{
  "train_examples": 90422,
  "image_size": 48,
  "translate": 0.06,
  "bottleneck": "kl",
  "downsampling_factor": 4,
  "encoder_activation": "gelu",
  "epochs": 4.7
}
Rows from block 13 of the encoder of a small image VAE, named by matrix and row number. Rows with one number belong to one neuron. Each number is 200 + 20 x the weight over its row's rms, rounded and kept within 0 to 999. All counts start at 0.
After each neuron's rows are labels from the 100 images, of 14976, where the neuron reaches its highest value: "patch colour" is the nearest of a few named colours to the mean colour under the peak. Only what is clearly more common there than usual is listed. The data: photos of plants and fungi (iNaturalist).
# fc1: MLP up (encoder.blocks.13.mlp.fc1.weight, 768x192), inputs 96-191
# fc2: MLP down (encoder.blocks.13.mlp.fc2.weight, 192x768, transposed), outputs 96-191

fc1.8,213,195,198,206,212,196,193,174,204,202,191,186,236,224,222,218,203,184,182,169,233,224,207,196,222,182,197,200,172,221,212,191,203,190,221,207,212,210,211,202,234,200,191,226,193,208,202,231,169,181,204,225,222,148,210,238,235,191,174,228,191,191,221,221,166,230,203,185,182,189,197,193,209,186,164,186,175,202,208,207,153,185,154,178,212,197,194,193,210,176,195,204,185,181,209,200
fc2.8,221,182,213,182,169,245,192,223,196,201,195,171,217,194,189,202,148,191,166,208,213,188,166,189,191,214,240,194,180,195,178,213,210,198,181,212,197,184,183,212,230,228,209,216,173,199,219,210,235,187,193,199,207,242,204,190,208,195,188,226,186,174,192,170,187,234,187,210,201,186,200,193,220,185,191,190,199,205,218,224,204,195,230,201,181,177,170,187,223,251,164,201,232,183,212,152
patch colour: grey

fc1.158,212,198,178,214,197,198,164,204,148,181,194,161,196,223,233,176,180,183,174,238,176,186,182,193,181,207,207,212,217,208,214,195,244,209,213,189,211,200,224,216,197,209,220,216,244,215,213,196,224,214,191,221,245,187,225,230,225,196,205,220,177,176,186,182,183,202,187,207,212,215,187,157,214,181,230,168,186,239,215,203,215,203,225,202,146,206,191,190,211,208,180,215,204,200,202,211
fc2.158,168,197,179,219,199,224,222,192,191,188,210,196,203,169,193,203,198,209,183,206,188,178,175,200,211,209,186,189,220,223,180,233,194,179,220,191,180,188,207,169,193,201,183,202,187,219,191,182,177,193,210,234,216,236,159,164,201,186,196,211,212,189,235,208,230,234,224,235,219,237,201,225,179,241,194,197,184,227,197,214,175,217,204,198,213,184,165,198,178,231,206,186,196,223,213,190
patch colour: grey

fc1.343,216,199,182,203,206,197,227,198,208,210,195,194,208,224,229,209,163,192,179,170,191,203,198,184,235,178,208,196,170,192,202,205,193,224,182,221,204,186,201,184,183,186,237,213,264,188,169,240,203,193,210,197,215,217,226,223,193,219,204,215,170,186,161,184,194,224,218,192,204,219,170,175,208,204,215,202,187,205,210,210,156,172,229,214,183,192,220,191,185,197,181,184,227,201,175,237
fc2.343,224,222,182,187,184,207,225,202,190,229,195,197,194,227,185,202,218,192,228,218,216,187,193,193,196,178,183,196,202,218,163,182,235,217,168,191,209,210,207,191,169,207,189,212,201,193,239,192,185,218,197,193,186,196,215,199,188,168,202,237,203,145,212,196,219,206,200,193,199,193,239,196,192,181,171,191,192,204,221,216,216,216,187,202,187,238,203,214,221,177,216,206,204,175,215,259
patch colour: grey

fc1.396,222,194,194,199,225,190,210,214,225,198,243,236,192,172,219,209,213,179,175,175,202,226,202,207,199,198,178,230,169,174,201,204,191,215,220,212,199,215,230,213,199,178,156,211,191,237,180,204,202,161,240,192,202,209,203,180,229,217,182,185,172,215,207,224,154,189,153,194,184,223,196,211,187,173,199,189,195,216,192,227,206,211,194,193,184,179,211,209,235,192,220,211,224,189,209,188
fc2.396,205,204,200,224,233,204,188,191,191,174,200,183,213,211,188,194,182,208,230,207,199,234,196,204,178,222,198,192,218,201,184,208,210,233,165,205,217,202,166,179,212,179,202,206,183,188,219,213,220,207,183,184,209,186,214,199,199,192,208,206,176,154,182,222,174,173,198,187,231,226,206,195,149,194,186,208,201,175,201,214,195,200,201,208,195,183,174,219,211,188,205,185,207,179,197,208
patch colour: grey

fc1.716,172,240,185,183,191,167,179,173,204,185,204,224,183,215,197,254,214,200,216,198,189,200,190,175,209,184,195,200,192,201,205,228,198,254,199,215,229,222,204,188,211,193,206,198,195,249,180,238,234,207,190,191,195,189,192,205,178,192,198,186,159,180,178,207,210,192,211,177,233,165,180,197,211,188,212,194,188,198,203,216,216,222,188,174,186,202,211,185,221,227,193,222,166,185,207,183
fc2.716,195,192,192,190,220,206,204,213,210,186,195,174,155,176,197,191,196,181,198,186,207,171,202,163,181,217,227,198,199,215,190,205,237,202,206,194,181,161,211,184,200,184,201,197,191,219,195,176,171,216,214,223,189,205,169,183,213,211,214,236,226,214,201,186,214,214,227,175,235,190,220,190,179,210,203,194,159,213,184,192,228,196,232,225,215,179,198,207,182,218,214,183,215,185,204,200
patch colour: grey

fc1.525,207,199,203,194,236,192,192,178,219,206,175,180,201,208,212,171,208,187,238,193,188,218,207,175,213,233,185,187,221,199,186,189,225,217,194,241,201,191,247,236,180,206,209,210,248,177,177,194,209,199,231,212,194,144,183,215,194,195,238,208,218,192,193,174,187,168,182,201,194,194,183,220,219,198,193,192,167,187,160,203,234,223,190,177,188,183,180,195,200,196,177,170,221,233,198,205
fc2.525,200,184,191,187,223,195,201,210,231,213,206,261,191,208,171,202,216,227,224,178,194,247,188,224,211,221,174,199,180,202,183,189,158,191,213,232,216,203,163,198,210,211,208,207,215,172,200,209,189,175,176,204,209,213,190,217,210,235,251,232,176,195,197,187,198,167,191,158,198,208,232,177,175,203,188,218,215,220,194,208,169,239,207,186,177,219,208,179,184,164,208,205,207,212,192,162
patch colour: grey

fc1.411,184,261,202,207,186,204,190,177,208,176,185,156,236,221,199,224,177,191,200,219,167,217,222,165,205,187,235,202,182,208,182,204,188,239,196,194,179,217,199,187,185,174,199,230,201,184,217,161,183,209,179,167,198,177,248,213,208,205,216,216,185,218,206,204,163,202,194,189,211,174,171,198,195,204,186,200,206,232,215,177,196,173,210,209,154,183,216,204,210,212,197,252,199,212,197,158
fc2.411,222,159,190,175,224,242,205,181,180,211,208,198,188,208,214,194,235,220,203,187,161,196,160,207,182,206,190,196,191,201,222,211,182,196,217,182,234,190,198,194,229,204,207,209,204,227,186,220,220,226,193,197,203,197,192,195,213,222,162,194,176,197,204,173,207,219,221,245,165,197,217,212,244,220,172,249,217,191,178,196,198,171,198,219,210,204,195,240,191,215,208,202,197,173,222,182
patch colour: grey

fc1.509,186,175,207,204,213,221,201,211,218,238,216,208,206,193,173,217,168,194,182,198,213,241,215,203,174,204,159,197,180,177,167,197,204,197,173,195,208,165,177,226,201,203,154,199,211,180,179,198,241,206,178,193,199,209,201,200,210,233,196,175,216,247,219,218,201,179,213,223,159,193,217,220,210,186,223,188,172,185,182,233,195,236,202,224,197,202,186,201,225,231,202,220,207,183,213,176
fc2.509,250,204,210,207,196,158,199,203,187,202,185,178,208,216,221,205,200,225,252,182,182,167,170,201,208,247,211,211,192,190,214,218,217,213,223,225,195,196,228,229,209,206,199,199,182,196,216,202,198,176,193,237,138,205,249,188,194,188,207,176,217,244,197,197,205,209,171,239,216,211,174,179,182,212,205,186,218,196,234,190,203,218,173,158,209,177,207,163,209,196,216,184,218,181,223,204
patch colour: black

fc1.176,195,181,245,202,177,206,191,191,215,203,205,185,189,191,209,177,209,223,191,226,200,200,202,180,186,176,178,212,182,201,196,175,226,200,207,203,169,209,154,206,232,203,149,189,214,258,184,170,225,211,147,221,182,234,223,214,202,201,205,200,180,199,244,239,209,214,209,188,202,240,201,194,210,218,186,215,210,231,173,214,184,162,248,171,202,189,203,199,209,222,189,207,199,218,190,190
fc2.176,222,180,145,236,195,215,174,215,215,184,167,208,206,193,217,201,196,220,191,195,205,196,203,184,227,269,208,192,182,186,216,207,203,209,204,179,206,203,189,214,219,199,189,179,190,188,200,191,197,188,237,193,190,225,211,191,199,211,201,198,226,233,208,195,192,204,160,168,186,187,171,156,222,224,232,200,199,211,179,205,199,188,175,235,224,183,219,180,202,223,215,186,215,203,248,229
patch colour: black

fc1.543,225,250,209,180,235,185,218,225,177,191,201,199,203,169,221,195,193,156,178,214,189,209,217,176,209,217,168,211,193,194,192,223,219,225,228,199,189,214,213,209,214,151,178,216,211,208,195,222,212,178,215,213,185,171,214,201,223,230,183,180,220,210,196,197,172,192,184,189,188,215,190,202,220,248,192,186,193,220,166,162,185,189,185,179,191,193,200,231,177,212,179,244,188,218,168,176
fc2.543,248,245,180,204,198,227,240,203,208,196,203,196,180,207,215,199,194,194,211,208,178,212,197,174,196,195,214,218,177,170,217,176,208,212,196,168,206,195,215,214,189,189,188,192,216,188,216,183,207,187,201,158,212,202,186,215,187,188,196,176,208,233,204,200,183,168,194,169,160,185,234,210,195,218,206,153,268,184,187,206,196,208,196,205,218,181,231,214,157,202,199,186,209,204,190,189
patch colour: grey

fc1.1,202,213,193,194,209,166,206,203,191,154,216,161,206,231,235,199,196,198,219,215,162,208,200,210,182,190,216,206,213,177,221,208,231,192,201,224,203,193,229,232,201,208,224,213,205,202,180,173,225,169,199,163,197,120,166,166,231,213,199,206,193,203,181,184,221,183,192,205,199,206,158,213,210,231,198,193,163,184,189,169,213,191,186,197,181,162,197,227,203,243,191,227,205,181,228,186
fc2.1,180,206,188,232,188,195,237,185,213,188,185,200,173,188,211,178,189,231,205,187,229,186,198,179,223,201,189,181,204,231,192,212,190,179,230,193,190,167,189,199,224,227,192,174,197,207,197,135,215,197,194,204,205,177,173,214,213,166,213,199,194,201,190,217,214,161,195,214,186,223,189,197,198,223,208,193,243,188,193,223,199,227,227,186,200,195,204,216,170,223,207,208,200,186,205,208
patch colour: grey

fc1.151,201,209,217,221,185,216,189,199,184,188,228,208,192,211,172,199,218,208,252,209,178,199,215,173,181,176,223,212,208,189,185,215,200,225,190,198,184,225,193,238,159,211,229,203,182,170,183,171,205,196,210,197,176,202,162,168,189,223,221,184,181,149,224,206,246,195,224,228,209,198,192,206,199,194,227,227,199,188,199,201,196,217,195,199,194,194,200,220,190,208,172,217,171,236,213,146
fc2.151,191,198,185,221,181,199,199,217,151,192,180,240,210,157,218,172,223,220,197,236,231,207,241,225,206,197,190,181,170,217,193,198,199,164,189,198,182,175,196,182,207,205,204,191,232,185,186,205,173,207,176,210,192,176,269,189,193,209,235,188,208,233,189,193,186,203,192,211,183,210,195,212,173,192,179,213,178,256,201,218,201,187,212,183,209,195,184,199,183,197,181,190,181,215,187,221
patch colour: grey

fc1.334,152,222,215,222,218,185,175,219,225,180,195,195,208,191,192,194,211,199,202,195,198,223,171,235,172,157,210,177,167,179,223,219,168,186,198,183,171,201,206,201,187,243,181,172,218,161,220,188,192,211,225,208,171,176,184,218,213,209,202,194,224,206,225,208,215,178,201,207,244,194,208,206,176,230,182,184,212,204,188,203,194,208,200,200,194,219,206,207,213,226,188,175,170,231,197,176
fc2.334,241,207,167,217,212,223,205,194,197,178,198,183,198,228,182,196,221,172,176,200,214,219,242,182,210,204,177,225,230,226,212,207,217,196,198,215,170,182,192,175,206,205,151,227,198,230,205,233,200,167,176,206,228,199,171,180,201,185,215,171,211,199,176,189,190,215,184,217,228,201,214,200,235,189,202,207,167,201,200,224,206,197,203,204,227,199,185,243,211,225,184,206,220,205,207,181
patch colour: grey

fc1.215,200,189,180,206,197,180,230,190,195,194,216,186,175,238,209,212,211,184,232,218,184,193,223,203,202,192,186,172,224,234,229,213,214,211,215,195,201,241,192,192,196,190,227,221,192,226,191,207,197,192,230,181,199,216,244,189,224,196,214,219,196,149,192,222,176,186,197,204,252,184,209,200,188,212,191,197,221,217,213,168,187,165,223,223,205,199,191,198,213,170,184,213,193,192,175,225
fc2.215,217,182,238,176,210,230,229,195,203,194,193,183,212,181,219,210,216,227,188,171,184,207,224,205,177,197,242,194,212,173,221,209,197,232,173,203,182,176,218,229,203,186,180,176,154,195,198,201,234,219,188,212,206,213,155,194,197,204,167,172,197,230,219,211,198,189,186,229,188,206,182,209,212,190,196,187,220,250,176,185,219,209,204,211,206,218,196,229,223,179,247,189,219,198,211,200
patch colour: grey